From a checkpoint of a small image captioner: 28.9M parameters.
Rows from block 4 of the image encoder, named by matrix and row number. Each number is 200 + 30 x the weight over its row's rms, rounded and kept within 0 to 999. All counts start at 0. After the name is the row's rms in percent of the matrix's.
# short0: shortcut pointwise conv, stride 2 (encoder.blocks.4.short.0.weight, 256x128x1x1), inputs 64-127
short0.42,100,202,196,216,178,253,189,183,213,242,180,241,194,182,227,177,227,219,171,213,151,215,186,212,189,193,224,211,169,215,176,256,141,156,153,211,235,194,168,176,208,237,218,249,180,175,197,238,224,231,182,160,198,154,243,192,198,229,175,247,253,173,174,195,219
short0.43,105,160,169,174,227,147,164,212,205,158,187,169,205,189,267,231,247,214,164,208,190,179,166,222,200,198,190,217,158,208,208,143,231,188,145,163,129,226,202,169,219,215,159,180,237,208,209,187,219,141,200,172,193,248,186,246,207,228,256,195,209,251,203,213,211
short0.44,058,181,173,209,149,223,202,156,192,199,238,184,203,214,173,195,160,203,236,219,211,231,191,169,209,224,201,218,189,171,142,242,266,236,121,265,175,194,183,153,235,180,193,174,272,232,211,153,169,160,224,178,191,192,227,241,209,200,168,184,203,224,196,252,195
short0.45,089,185,208,156,164,181,207,225,165,201,268,206,200,223,155,172,197,206,197,238,225,223,190,176,172,223,147,179,161,213,142,181,245,167,142,237,221,249,247,160,160,186,215,237,189,176,229,181,203,215,179,231,199,188,225,189,172,269,250,208,257,225,206,211,207
short0.46,077,192,214,165,239,141,224,189,205,205,208,141,165,225,181,237,186,240,210,216,201,201,209,157,205,232,234,182,223,157,209,155,182,179,161,198,226,202,246,205,229,172,260,213,218,211,255,205,219,227,191,168,210,238,219,204,194,180,215,260,264,230,230,164,240
short0.47,106,177,193,293,198,213,209,179,195,290,205,226,197,203,195,201,208,219,202,217,239,182,214,182,255,200,215,186,216,203,170,225,203,171,199,178,153,153,182,189,148,163,150,187,269,199,174,196,207,229,165,182,227,268,178,192,221,225,218,203,175,185,143,220,228
short0.48,041,152,208,222,158,176,234,181,187,200,194,200,173,187,180,235,193,216,183,144,203,179,256,205,245,237,187,166,208,130,201,177,167,164,201,211,271,198,190,198,215,195,171,124,176,212,183,183,156,189,249,200,139,260,207,200,202,215,183,196,209,227,170,128,180
short0.49,090,171,220,240,110,181,217,195,200,253,232,172,201,236,207,200,195,172,185,202,219,189,218,197,170,158,250,188,205,196,195,208,211,171,211,207,230,150,197,183,237,158,195,214,169,166,153,273,200,221,227,155,191,195,165,232,198,193,180,161,227,278,299,181,191
short0.50,108,164,166,174,205,209,203,199,173,217,168,175,184,210,169,156,181,212,233,200,183,163,192,267,212,188,154,191,235,185,270,165,152,145,195,205,148,186,222,174,214,184,199,167,242,220,222,173,259,190,225,188,154,173,186,144,178,210,180,168,172,240,241,204,168
short0.51,094,183,208,155,187,172,156,177,216,229,220,160,241,205,187,205,206,195,182,197,188,167,216,180,246,173,189,221,161,253,201,197,222,193,194,205,182,177,209,196,214,187,212,143,251,264,198,177,188,147,209,208,224,239,183,202,166,178,163,210,251,193,196,197,155
short0.52,123,194,230,219,171,223,181,204,181,138,169,213,181,149,187,200,184,128,234,181,159,105,224,211,185,183,234,263,217,255,189,170,215,218,181,155,229,184,138,197,248,180,186,204,162,200,217,273,182,207,176,168,228,203,205,226,115,199,167,208,212,201,177,217,152
short0.53,100,180,197,229,172,175,187,180,211,255,176,258,178,215,181,216,204,248,199,223,132,220,226,242,291,201,196,232,228,192,165,205,210,186,204,178,173,199,182,182,148,199,208,195,236,199,161,228,273,205,242,183,196,203,195,164,192,201,245,229,197,153,225,218,200
short0.54,097,168,234,170,165,215,227,188,213,196,176,164,209,234,206,199,246,236,197,224,175,132,240,189,203,211,298,163,155,188,219,204,261,215,195,144,208,185,171,194,200,224,209,189,180,207,180,188,224,246,203,254,225,207,189,213,190,183,267,238,170,222,190,192,236
short0.55,096,209,198,183,221,177,215,195,194,159,196,202,168,240,218,224,228,216,158,194,233,172,161,216,182,270,261,191,203,267,152,235,179,223,152,205,175,118,159,218,170,203,227,194,194,246,200,238,237,174,177,228,181,207,221,218,206,245,230,202,195,189,197,210,201
short0.56,099,213,215,146,212,158,168,219,201,192,180,256,191,220,184,283,245,242,226,218,173,201,178,211,165,164,198,189,169,173,228,168,220,267,179,153,171,203,212,161,213,188,249,231,212,165,234,148,195,184,191,175,175,218,161,246,254,238,182,194,178,180,199,199,187
short0.57,107,184,196,202,213,143,210,198,170,175,197,218,209,179,221,213,216,216,169,241,201,147,159,229,185,184,234,217,217,225,203,135,208,204,244,197,145,209,150,215,154,147,174,210,265,230,203,231,209,237,165,202,210,220,198,207,182,180,285,256,229,173,165,179,230
short0.58,108,206,245,230,205,189,135,231,217,174,221,185,217,170,177,207,183,239,218,231,200,206,260,191,216,232,267,218,214,216,169,248,190,184,198,232,216,246,112,200,202,183,196,138,206,220,220,176,196,221,167,206,173,225,165,250,218,264,196,254,242,201,117,216,187
short0.59,067,225,225,202,190,201,197,173,146,230,195,201,194,194,228,186,172,195,203,191,200,161,213,228,228,182,197,186,184,166,169,230,219,182,181,191,248,202,221,182,241,201,135,224,173,213,187,186,225,170,188,192,154,184,194,183,237,268,268,222,192,256,196,204,205
short0.60,070,233,251,139,190,185,167,233,156,198,208,173,205,196,243,267,201,230,201,190,171,168,182,203,207,207,192,185,189,185,248,201,217,177,146,222,225,166,159,206,201,196,209,172,212,165,181,159,231,175,206,192,185,182,171,213,201,279,229,238,199,201,200,175,201
short0.61,106,232,144,173,233,161,202,160,191,250,197,194,215,222,170,200,193,189,256,242,242,222,154,245,146,205,241,217,225,157,173,214,217,214,184,147,221,194,189,219,198,216,195,216,195,217,217,263,194,187,124,220,240,179,223,257,198,207,219,234,246,209,171,211,198
short0.62,092,193,229,202,186,199,230,212,212,259,266,229,175,198,200,186,198,176,200,225,186,214,220,184,178,227,206,237,236,162,170,192,198,157,242,176,172,165,149,217,252,171,168,243,186,180,219,262,170,206,179,149,165,236,184,209,196,222,191,233,198,194,189,218,203
short0.63,114,220,208,247,172,226,169,260,176,191,206,171,197,190,218,208,201,221,215,191,196,200,184,176,193,261,268,248,164,219,185,180,189,211,132,210,234,200,209,222,183,201,197,202,221,214,178,204,193,262,180,156,241,214,178,174,264,208,238,202,252,171,165,255,215
short0.64,108,216,222,231,241,217,185,216,185,242,183,211,181,159,210,170,146,165,188,234,252,197,194,165,159,212,227,145,153,214,232,244,186,195,166,195,169,176,187,198,155,201,180,185,162,199,233,153,215,149,221,212,166,187,196,199,200,210,219,184,241,211,193,180,211
short0.65,105,184,224,211,236,243,232,184,196,258,246,159,183,157,233,214,235,158,203,194,215,179,204,227,168,238,192,207,158,218,164,179,223,208,219,226,172,168,177,196,204,190,191,220,207,139,149,213,181,180,203,183,275,226,192,182,239,200,210,190,201,181,152,218,203
short0.66,088,233,222,182,228,189,219,214,214,187,229,186,192,180,177,139,207,180,221,176,232,177,184,198,147,209,191,185,167,183,161,217,241,244,236,212,224,173,179,184,176,212,168,213,167,202,156,176,153,172,182,230,220,222,155,182,182,199,260,232,190,191,214,266,182
short0.67,087,182,157,211,214,179,219,188,208,194,152,192,240,253,180,186,216,222,132,263,169,176,217,268,205,211,212,204,169,202,190,204,206,209,245,206,174,156,176,223,145,197,179,214,200,229,146,167,212,192,213,151,182,179,201,267,190,182,164,242,218,217,203,149,222
short0.68,100,146,181,184,200,190,162,161,225,198,241,232,183,201,230,193,218,165,234,159,224,185,178,171,229,204,196,171,235,253,208,231,188,171,247,229,246,203,202,222,209,192,277,206,173,224,210,196,229,192,186,160,196,241,227,226,222,201,163,178,209,186,158,190,188
short0.69,097,234,231,209,192,222,235,165,209,235,149,174,217,213,234,222,217,184,199,199,139,172,192,159,164,225,201,184,166,212,164,227,210,207,160,180,200,207,178,240,151,178,194,220,210,183,153,131,200,161,207,223,211,207,207,169,289,267,170,200,193,170,156,211,187
short0.70,098,221,211,173,267,230,293,184,227,231,224,246,180,247,223,241,171,138,247,200,198,218,215,194,189,203,211,159,189,201,199,160,201,172,166,235,230,194,152,193,182,219,184,200,212,169,163,189,217,179,191,225,224,210,237,142,148,224,194,208,193,160,161,206,158
short0.71,127,181,225,222,200,184,197,209,217,184,204,178,187,161,209,206,178,200,202,229,210,179,187,144,215,183,244,201,205,177,177,185,225,225,301,183,207,173,204,222,262,205,170,173,184,200,137,212,224,226,213,219,161,200,214,229,237,205,233,253,196,185,200,177,192
short0.72,102,212,226,230,214,164,215,195,172,210,212,209,189,198,200,221,188,200,228,218,237,181,179,192,219,213,245,250,189,205,164,257,208,225,243,170,196,215,214,180,185,230,222,203,174,221,175,303,191,183,161,200,190,182,124,220,201,168,184,236,163,219,175,181,218
short0.73,066,212,183,193,175,244,160,142,194,186,204,209,169,196,238,206,192,187,199,223,232,192,286,130,176,255,216,232,202,213,213,161,244,249,204,232,195,221,223,176,177,257,198,179,233,238,188,130,178,205,146,206,150,199,211,222,193,173,223,157,164,202,227,192,258
short0.74,095,212,267,195,213,199,287,170,197,157,213,241,214,246,224,216,178,238,154,225,225,207,200,204,156,209,197,232,221,185,252,186,144,238,189,234,189,184,205,213,165,178,220,212,178,164,175,165,148,199,209,177,198,189,205,223,234,177,199,173,213,266,189,157,207
short0.75,096,171,187,165,176,188,174,190,173,152,202,239,186,166,247,270,216,240,234,208,217,211,245,229,168,221,184,181,234,202,176,169,171,218,184,215,188,227,210,235,188,283,266,213,196,178,214,215,236,198,170,189,197,195,163,263,227,263,220,220,185,209,165,261,227
short0.76,104,242,176,243,193,218,176,241,184,205,161,180,180,180,163,162,252,185,192,171,165,205,222,216,239,192,206,266,210,193,166,203,184,180,224,169,198,167,198,166,246,186,203,172,212,227,185,225,256,231,196,184,201,165,192,206,220,215,219,277,243,175,286,187,161
short0.77,120,266,196,169,258,276,214,208,201,169,207,165,182,256,241,179,210,187,149,240,198,163,211,207,195,179,217,183,148,214,223,187,196,189,176,147,170,200,179,198,190,239,183,192,180,215,159,166,201,207,159,167,226,206,228,177,181,159,182,239,232,216,225,160,242
short0.78,111,154,213,177,194,228,201,192,216,244,141,174,178,213,144,177,164,192,236,248,232,207,207,171,206,252,222,224,252,183,234,181,191,186,209,232,207,179,219,141,165,187,241,226,214,177,192,154,239,176,139,227,234,179,214,213,240,198,291,224,221,250,233,168,239
short0.79,108,264,197,238,153,187,214,198,177,211,162,188,152,205,192,221,192,153,248,199,177,240,186,214,186,254,207,246,174,213,231,193,198,234,215,215,226,184,202,196,209,136,239,229,171,177,234,179,176,148,194,193,223,177,195,259,201,199,212,218,215,189,258,201,201
short0.80,049,184,206,217,169,204,225,187,188,183,215,151,186,157,159,198,184,170,217,178,180,188,250,200,215,173,200,203,221,124,257,222,225,207,186,158,208,248,158,197,211,202,140,204,209,170,182,131,216,173,216,269,173,222,218,172,196,202,205,225,138,212,147,164,173
short0.81,098,154,158,187,223,163,215,176,207,211,247,210,207,160,161,186,244,132,175,199,169,163,178,194,225,196,189,203,189,205,181,137,223,255,137,236,210,195,233,198,231,209,196,256,175,204,237,285,217,211,240,215,188,160,179,218,212,222,187,187,183,208,169,223,201
short0.82,101,201,181,230,222,201,204,213,208,200,181,196,205,231,236,167,215,200,236,225,288,142,173,206,266,208,266,235,195,167,226,237,203,191,158,225,217,183,174,215,205,172,144,174,159,190,152,142,213,230,111,218,192,214,273,220,195,219,181,186,190,232,224,191,223
short0.83,101,228,191,221,223,189,234,182,163,215,184,229,202,244,194,209,255,197,180,230,216,219,223,148,264,162,205,261,199,197,206,155,191,236,154,175,186,175,192,195,200,216,216,206,131,234,213,155,194,196,236,176,128,223,242,214,210,237,239,201,213,182,198,227,214
short0.84,097,235,242,162,183,221,261,197,195,250,232,168,242,205,195,216,243,198,187,225,207,191,177,192,212,227,185,197,142,155,201,281,205,138,209,237,212,168,201,186,161,132,171,236,230,158,207,162,220,233,241,217,202,201,224,205,196,232,170,182,200,229,186,220,206
short0.85,098,213,211,180,228,182,210,237,189,194,172,153,180,215,205,248,198,196,186,184,191,231,155,214,175,254,204,167,238,140,203,230,209,172,203,216,262,236,178,193,183,201,243,154,251,202,144,222,236,214,249,272,221,169,177,174,231,170,231,191,242,174,153,162,203
short0.86,114,235,192,188,197,269,182,238,215,276,160,155,130,169,223,211,202,184,228,256,251,152,189,186,198,217,222,186,201,178,271,237,216,197,131,218,169,179,218,197,207,232,203,191,221,185,133,195,206,213,216,255,159,222,177,203,187,193,189,155,181,232,222,170,186
short0.87,100,237,224,258,225,146,226,224,213,183,168,189,226,233,221,177,160,273,221,166,193,183,186,177,204,199,185,201,183,154,146,225,216,159,229,211,193,205,214,206,165,177,172,209,166,219,221,213,215,205,183,263,195,141,154,200,190,229,216,215,192,216,141,196,200
short0.88,120,233,218,210,262,295,228,184,257,226,204,216,187,220,212,234,214,188,180,184,208,209,197,182,185,122,186,241,217,202,252,240,219,187,267,178,203,169,208,200,151,226,150,134,173,137,135,178,191,136,191,169,191,197,170,238,219,207,205,183,176,196,163,190,234
short0.89,110,166,190,195,202,193,189,220,176,140,214,172,175,203,201,175,214,214,212,245,228,162,191,210,167,200,237,219,209,223,188,200,171,183,118,266,208,199,194,240,158,191,212,225,265,229,193,228,187,153,239,199,199,189,213,249,252,183,181,207,254,187,231,242,202
short0.90,075,233,273,147,149,223,245,195,200,229,231,196,217,220,166,191,186,180,217,180,178,173,179,180,178,215,170,221,179,183,232,222,203,170,183,260,170,225,199,244,203,256,189,230,141,255,216,169,207,215,195,247,149,251,182,234,178,160,212,205,231,210,192,231,206
short0.91,090,192,175,236,233,208,188,175,237,240,207,215,242,161,124,186,217,196,177,188,237,180,213,216,189,184,206,210,245,283,163,183,173,159,214,166,158,210,249,220,187,214,227,221,209,254,159,229,249,174,232,211,171,198,194,228,189,180,260,183,202,180,261,229,198
short0.92,105,225,208,209,217,157,189,185,174,162,184,149,175,226,169,223,231,248,232,202,182,208,201,159,219,195,218,184,182,233,169,229,155,219,244,219,173,244,170,210,179,163,203,209,240,243,206,177,149,163,212,248,203,179,230,116,218,211,174,148,181,238,185,195,206