config.yaml
decoder_width: 320
optimizer: "muon"
adamw_lr_other_params: 0.00093
Rows from block 3 of the text decoder, named by matrix and row number. Rows with one number belong to one neuron. Each number is 50 + 12 x the weight over its row's rms, rounded and kept within 0 to 99. All counts start at 0. After the name is the row's rms in percent of the matrix's.
# fc1: MLP up (decoder.blocks.3.mlp.fc1.weight, 1280x320), inputs 46-91
# fc2: MLP down (decoder.blocks.3.mlp.fc2.weight, 320x1280, transposed), outputs 46-91
fc1.1170 109:62 63 64 60 39 62 26 55 60 68 49 48 36 68 36 55 62 39 48 77 50 56 56 50 42 44 73 56 34 26 57 42 72 45 54 58 44 40 37 60 63 43 48 66 56 23
fc1.1171 124:43 46 41 41 53 54 34 38 38 50 29 43 76 60 51 44 31 46 76 40 48 40 58 52 32 55 56 63 65 55 48 47 55 67 51 74 46 31 39 50 46 52 62 46 61 51
fc1.1172 077:46 56 52 64 39 36 56 56 58 47 50 54 44 30 74 46 47 63 59 39 55 47 42 46 59 15 21 42 60 28 41 41 49 64 56 66 59 26 44 57 35 47 47 55 56 64
fc1.1173 102:51 48 51 59 73 46 50 61 54 52 34 61 45 41 58 44 41 50 46 57 51 78 57 75 51 40 33 38 41 40 44 44 71 53 57 54 66 76 62 79 57 67 57 46 50 54
fc1.1174 075:32 54 44 33 40 41 52 57 53 62 57 53 31 74 57 64 62 58 58 51 59 58 48 42 50 36 58 45 70 49 45 46 33 68 52 48 47 56 47 23 63 55 49 52 38 43
fc1.1175 096:30 37 50 51 34 35 48 62 39 25 63 55 52 34 55 55 71 69 38 26 57 52 61 50 34 51 50 52 47 40 59 45 65 40 47 43 38 29 40 48 49 28 67 51 54 55
fc1.1176 067:51 35 76 38 52 60 53 63 54 55 44 57 44 73 39 50 61 36 48 48 74 71 40 41 39 43 47 64 42 37 67 47 67 76 46 64 58 44 34 51 36 43 57 54 55 49
fc1.1177 131:44 77 41 45 50 42 30 42 37 42 49 54 65 54 29 47 46 38 65 52 37 41 39 37 48 37 18 55 60 23 27 48 38 49 34 39 47 51 55 50 50 31 26 50 48 49
fc1.1178 101:45 56 56 47 46 86 58 35 49 44 28 39 53 61 47 50 52 49 33 45 64 49 50 42 39 47 61 57 58 35 64 56 83 56 34 34 36 21 67 52 46 42 47 56 52 31
fc1.1179 112:65 59 41 47 41 42 56 43 42 52 35 37 60 55 44 48 65 41 63 83 42 56 41 47 50 57 47 38 63 66 41 54 44 59 51 54 39 73 35 57 59 47 42 56 43 62
fc1.1180 020:36 70 52 57 49 41 61 51 34 31 42 32 47 55 50 51 61 70 41 61 53 72 68 34 67 76 62 63 44 57 42 63 33 49 48 57 62 43 59 30 56 46 61 77 61 47
fc1.1181 085:58 53 36 54 50 56 35 60 77 50 18 57 45 66 75 60 41 59 40 70 56 34 72 66 72 33 32 46 52 55 45 48 63 64 46 65 63 15 35 69 53 38 38 38 53 66
fc1.1182 122:33 48 59 52 29 32 32 53 43 40 43 45 32 50 22 50 46 48 40 66 54 55 48 48 51 62 45 73 55 38 65 45 45 34 55 66 58 75 46 50 54 45 64 59 62 64
fc1.1183 102:53 41 55 54 53 44 53 41 43 67 49 51 46 56 43 68 61 39 59 51 57 39 53 58 46 85 45 41 30 45 51 51 84 61 66 55 55 60 57 44 46 43 65 48 48 45
fc1.1184 092:49 43 52 29 40 36 61 57 76 50 38 54 63 49 44 69 51 51 28 61 77 45 60 63 42 42 45 65 40 43 54 38 60 58 59 60 53 46 50 57 38 63 62 36 50 37
fc1.1185 111:54 28 49 38 42 61 60 31 38 37 29 43 53 52 42 90 28 36 47 51 52 55 64 39 32 49 60 39 45 51 34 48 18 49 28 44 62 33 29 38 60 50 43 36 67 48
fc1.1186 120:50 55 41 64 66 50 51 42 58 38 42 71 30 52 48 50 39 52 61 57 58 57 32 91 80 39 51 73 55 41 32 42 50 62 57 60 39 72 55 54 47 29 42 36 57 52
fc1.1187 061:59 44 63 41 63 46 72 44 69 52 22 32 46 60 73 56 34 29 55 44 61 48 58 37 41 61 71 56 45 52 46 49 46 30 27 46 62 45 29 46 20 37 58 48 67 60
fc1.1188 101:59 44 61 53 42 24 40 61 46 53 48 44 31 69 22 55 33 62 41 66 84 54 66 55 52 42 31 55 40 60 44 59 45 39 30 50 37 89 59 53 57 33 45 46 45 48
fc1.1189 106:38 39 45 55 68 38 44 41 48 41 46 53 58 67 56 67 54 45 36 66 36 58 31 51 64 68 62 59 27 51 21 34 58 55 60 37 71 44 32 39 49 37 65 33 53 70
fc1.1190 066:58 55 26 39 72 48 50 58 60 32 54 39 58 38 47 46 49 39 33 54 41 70 59 26 45 59 71 72 50 60 59 46 38 32 36 59 43 90 50 72 55 54 57 36 47 44
fc1.1191 131:44 36 42 42 47 40 60 65 80 53 50 64 38 54 46 52 61 54 34 58 63 51 48 53 48 58 42 41 43 28 57 43 53 52 60 42 61 64 19 60 37 38 53 40 43 28
fc1.1192 111:28 46 50 40 52 49 62 50 64 48 44 63 58 55 44 48 49 26 40 46 75 46 56 64 32 45 57 40 45 81 53 43 37 58 47 63 50 52 58 50 46 56 61 52 28 53
fc1.1193 082:48 60 41 38 47 67 54 38 45 47 30 40 54 48 62 26 61 54 35 48 53 56 35 39 52 57 38 55 41 50 70 67 36 59 39 28 59 42 55 45 56 30 61 53 48 48
fc1.1194 107:55 37 48 47 31 40 39 51 68 40 59 46 25 44 44 45 49 35 40 60 55 42 65 38 38 54 60 42 64 64 67 38 49 79 52 26 47 48 34 62 33 49 54 66 71 91
fc1.1195 083:50 38 38 59 54 32 56 49 49 39 32 39 69 72 70 58 59 39 48 50 44 58 74 53 56 37 43 41 42 58 39 52 58 24 54 55 54 35 61 54 53 67 36 68 62 71
fc1.1196 097:27 52 29 36 48 55 50 56 68 62 39 43 51 28 55 47 30 36 42 46 40 47 45 39 61 39 43 73 58 33 63 49 63 55 50 48 42 40 24 45 87 50 56 46 35 58
fc1.1197 023:54 59 48 64 21 47 50 47 60 25 46 61 64 29 41 64 65 54 44 34 70 32 38 31 33 49 48 39 32 47 57 46 42 46 67 32 42 48 41 57 45 55 45 57 49 87
fc1.1198 039:68 51 40 71 21 55 18 60 52 41 48 39 50 58 59 46 45 46 51 53 44 57 40 48 48 64 34 56 52 54 45 69 37 61 56 57 63 49 60 59 41 77 42 51 63 33
fc1.1199 088:44 51 51 38 60 30 46 55 44 31 48 60 65 49 36 34 44 35 40 36 24 64 49 80 49 60 67 44 63 46 59 35 53 58 38 38 60 59 22 80 55 26 33 40 37 55
fc1.1200 096:42 35 47 63 40 44 44 57 90 48 36 49 56 62 58 42 34 47 60 53 63 59 60 86 62 51 49 51 71 54 62 59 51 43 30 63 25 54 58 40 49 35 44 39 45 27
fc1.1201 086:60 54 43 49 52 56 53 45 53 44 62 43 77 75 27 61 61 55 46 51 56 62 45 62 54 50 47 53 34 42 18 67 36 61 43 56 42 38 44 31 58 63 34 71 41 62
fc1.1202 123:53 55 47 44 42 59 33 50 56 47 26 48 63 48 30 65 37 54 47 47 53 50 33 51 61 49 54 42 45 44 29 42 46 54 69 50 41 66 28 45 50 42 54 50 21 44
fc1.1203 064:79 38 48 43 43 30 55 47 33 68 53 28 49 41 47 45 26 67 46 49 64 88 14 63 56 61 49 66 74 53 61 59 41 65 47 40 42 51 54 33 32 41 46 52 52 47
fc2.1170 100:46 53 64 63 49 43 36 55 49 35 63 53 58 37 47 63 77 51 48 51 50 24 53 45 39 58 62 28 58 68 39 21 41 46 54 52 59 34 52 59 30 58 28 57 69 18
fc2.1171 130:66 67 56 69 59 44 59 49 31 38 61 52 53 25 50 53 48 55 70 60 60 47 83 30 45 45 41 57 41 59 14 41 62 57 28 68 45 55 67 76 41 28 79 63 60 58
fc2.1172 074:68 53 56 53 53 40 42 50 60 42 44 26 29 40 30 60 57 55 48 73 56 50 62 41 62 52 48 46 47 54 46 33 53 75 45 37 24 64 64 50 43 39 43 53 24 72
fc2.1173 112:70 51 24 57 39 53 29 48 70 39 30 34 63 42 62 37 33 67 59 60 38 50 62 57 39 61 44 54 56 60 34 63 32 30 44 63 57 52 49 45 52 65 55 40 60 60
fc2.1174 072:47 46 57 38 22 41 57 42 61 40 66 42 51 52 37 36 39 42 49 58 49 50 69 67 61 37 47 35 41 72 54 54 38 44 49 51 43 71 82 48 37 39 16 72 46 55
fc2.1175 097:53 47 25 54 46 66 42 41 53 56 54 27 36 47 39 55 46 31 41 55 50 60 63 56 48 61 33 55 55 65 53 37 49 40 58 48 54 57 48 52 47 49 21 69 28 45
fc2.1176 064:60 72 40 51 26 54 60 28 67 49 70 51 31 43 34 32 31 49 53 45 40 25 62 31 43 48 41 37 32 57 37 62 63 45 37 44 68 46 47 57 57 53 61 50 41 42
fc2.1177 125:46 19 35 56 55 50 46 45 45 44 53 48 60 18 48 41 21 55 73 51 48 51 71 21 41 28 58 55 59 43 38 34 50 46 58 47 47 54 26 53 43 31 61 34 61 65
fc2.1178 099:47 68 59 69 58 28 64 51 47 48 52 61 61 42 36 48 49 54 87 45 58 53 46 55 47 48 58 28 39 50 43 51 71 24 59 31 61 54 42 57 54 59 49 43 50 22
fc2.1179 105:37 17 48 41 31 46 43 59 58 62 36 50 52 50 43 53 51 19 66 51 49 37 40 58 62 52 51 49 60 50 46 53 60 34 47 60 67 58 74 36 43 44 48 60 57 39
fc2.1180 020:49 49 80 40 57 48 51 54 30 50 20 43 57 42 51 37 54 80 43 75 46 62 46 43 72 64 45 55 62 72 73 49 61 22 48 45 45 39 65 46 55 43 47 47 50 36
fc2.1181 093:76 45 55 41 57 67 46 30 48 61 67 47 67 42 50 33 54 61 29 53 34 53 36 56 56 49 68 57 42 40 62 49 46 44 63 35 55 32 66 53 33 46 38 39 52 44
fc2.1182 148:62 39 55 40 55 53 67 35 30 45 60 48 42 48 29 52 57 81 43 45 47 51 67 45 30 35 32 45 47 53 32 41 38 23 65 25 54 47 50 37 54 46 52 70 49 45
fc2.1183 120:35 35 61 51 49 58 37 39 30 43 60 44 63 62 41 55 41 31 29 57 51 57 69 79 48 54 46 60 60 62 34 40 64 56 60 49 54 47 69 40 61 68 44 40 69 59
fc2.1184 084:71 35 42 59 42 53 41 38 60 58 53 51 56 62 29 37 64 44 37 37 39 58 39 63 61 68 39 46 52 45 51 63 58 45 50 31 42 67 53 42 57 63 49 51 63 40
fc2.1185 120:39 63 48 72 55 59 69 68 56 62 43 50 48 51 42 63 52 47 55 79 55 58 56 25 65 52 80 56 57 48 57 44 58 60 38 63 55 68 40 44 38 57 78 42 63 57
fc2.1186 128:62 48 32 47 44 27 38 31 34 51 59 30 57 37 48 41 42 61 41 48 55 46 50 54 37 45 59 45 61 52 44 64 55 45 59 57 74 48 65 56 55 49 45 48 44 45
fc2.1187 062:41 62 44 56 34 38 86 57 53 65 34 39 38 51 55 61 57 50 71 47 51 48 53 58 51 65 51 45 43 29 67 53 55 55 37 44 50 52 32 52 50 49 56 33 77 48
fc2.1188 110:49 67 61 52 46 58 39 42 53 82 60 53 49 55 32 40 41 51 58 75 53 53 53 41 47 56 55 70 38 31 38 60 50 42 60 59 63 53 54 45 49 53 37 50 44 48
fc2.1189 112:62 36 75 28 33 63 31 59 58 65 38 67 55 57 66 43 52 39 59 61 31 71 65 64 45 81 47 59 44 48 52 22 43 44 64 41 48 33 55 43 39 38 55 41 52 36
fc2.1190 064:45 46 41 61 45 48 25 71 43 27 42 60 71 59 58 60 42 41 40 48 48 56 55 27 32 49 63 39 59 29 49 62 27 48 45 51 51 31 58 56 45 51 47 44 46 78
fc2.1191 142:64 31 58 37 61 60 35 45 43 57 37 41 53 37 85 58 57 49 46 39 52 50 41 55 75 32 56 25 22 44 49 43 46 54 42 42 59 55 60 67 40 49 65 57 50 61
fc2.1192 098:66 54 48 50 41 43 65 58 36 38 76 49 48 42 41 43 37 55 47 38 47 40 33 61 53 39 67 59 56 68 41 55 58 36 57 82 36 39 50 52 70 70 65 62 36 59
fc2.1193 082:39 61 36 60 50 56 42 52 37 48 60 56 55 49 64 48 54 34 65 57 57 43 68 37 49 64 74 54 27 69 41 48 48 13 53 63 44 49 39 53 35 33 52 52 32 43
fc2.1194 115:63 43 53 66 52 45 46 34 38 67 81 35 54 67 31 62 60 51 44 25 55 52 47 50 38 58 46 32 42 45 50 53 46 43 53 46 39 48 33 33 52 70 62 54 60 59
fc2.1195 082:66 62 57 42 47 59 28 37 42 47 46 65 59 44 25 45 51 48 54 54 52 36 36 67 40 55 42 36 49 35 68 60 33 69 67 43 57 58 39 51 40 57 71 47 51 50
fc2.1196 098:33 48 57 50 28 60 77 36 44 74 61 39 55 38 74 31 51 38 48 60 45 57 38 32 51 50 51 49 43 53 64 66 29 43 68 47 23 40 57 64 73 56 59 52 36 57
fc2.1197 020:58 38 51 20 54 48 48 46 59 68 62 63 22 76 56 62 65 43 44 47 27 57 51 52 35 37 68 48 47 47 60 68 59 54 41 47 67 59 75 56 52 57 48 51 28 57
fc2.1198 036:60 70 54 45 73 46 70 61 60 50 70 34 36 42 40 48 54 75 58 58 52 61 63 46 63 56 52 36 41 37 56 62 52 29 43 56 62 55 58 56 33 72 26 58 56 46
fc2.1199 087:46 47 33 65 45 57 67 43 45 45 41 58 29 63 50 48 67 66 61 53 46 65 51 47 54 56 27 47 43 46 40 39 56 32 42 27 72 45 52 45 38 55 71 63 50 54
fc2.1200 099:54 53 44 73 53 58 48 38 45 43 66 34 41 41 59 58 36 56 76 69 56 39 31 27 38 37 47 33 58 49 59 47 56 52 62 57 39 48 72 51 53 58 34 86 31 32
fc2.1201 092:51 46 27 35 54 53 25 29 51 43 68 45 46 66 47 71 33 57 75 73 25 50 52 23 48 43 59 40 59 59 36 48 47 36 57 56 50 57 57 43 58 39 60 47 64 44
fc2.1202 121:49 52 62 31 51 30 45 77 50 43 48 28 50 47 25 51 39 52 57 48 48 52 48 36 40 53 25 40 33 36 44 52 46 32 51 67 56 54 68 53 69 49 54 71 51 48
fc2.1203 060:42 15 43 62 52 62 39 57 70 64 56 61 50 39 77 60 51 44 58 54 37 54 58 30 51 55 47 57 45 45 40 74 40 66 38 73 52 53 53 28 67 77 50 40 55 68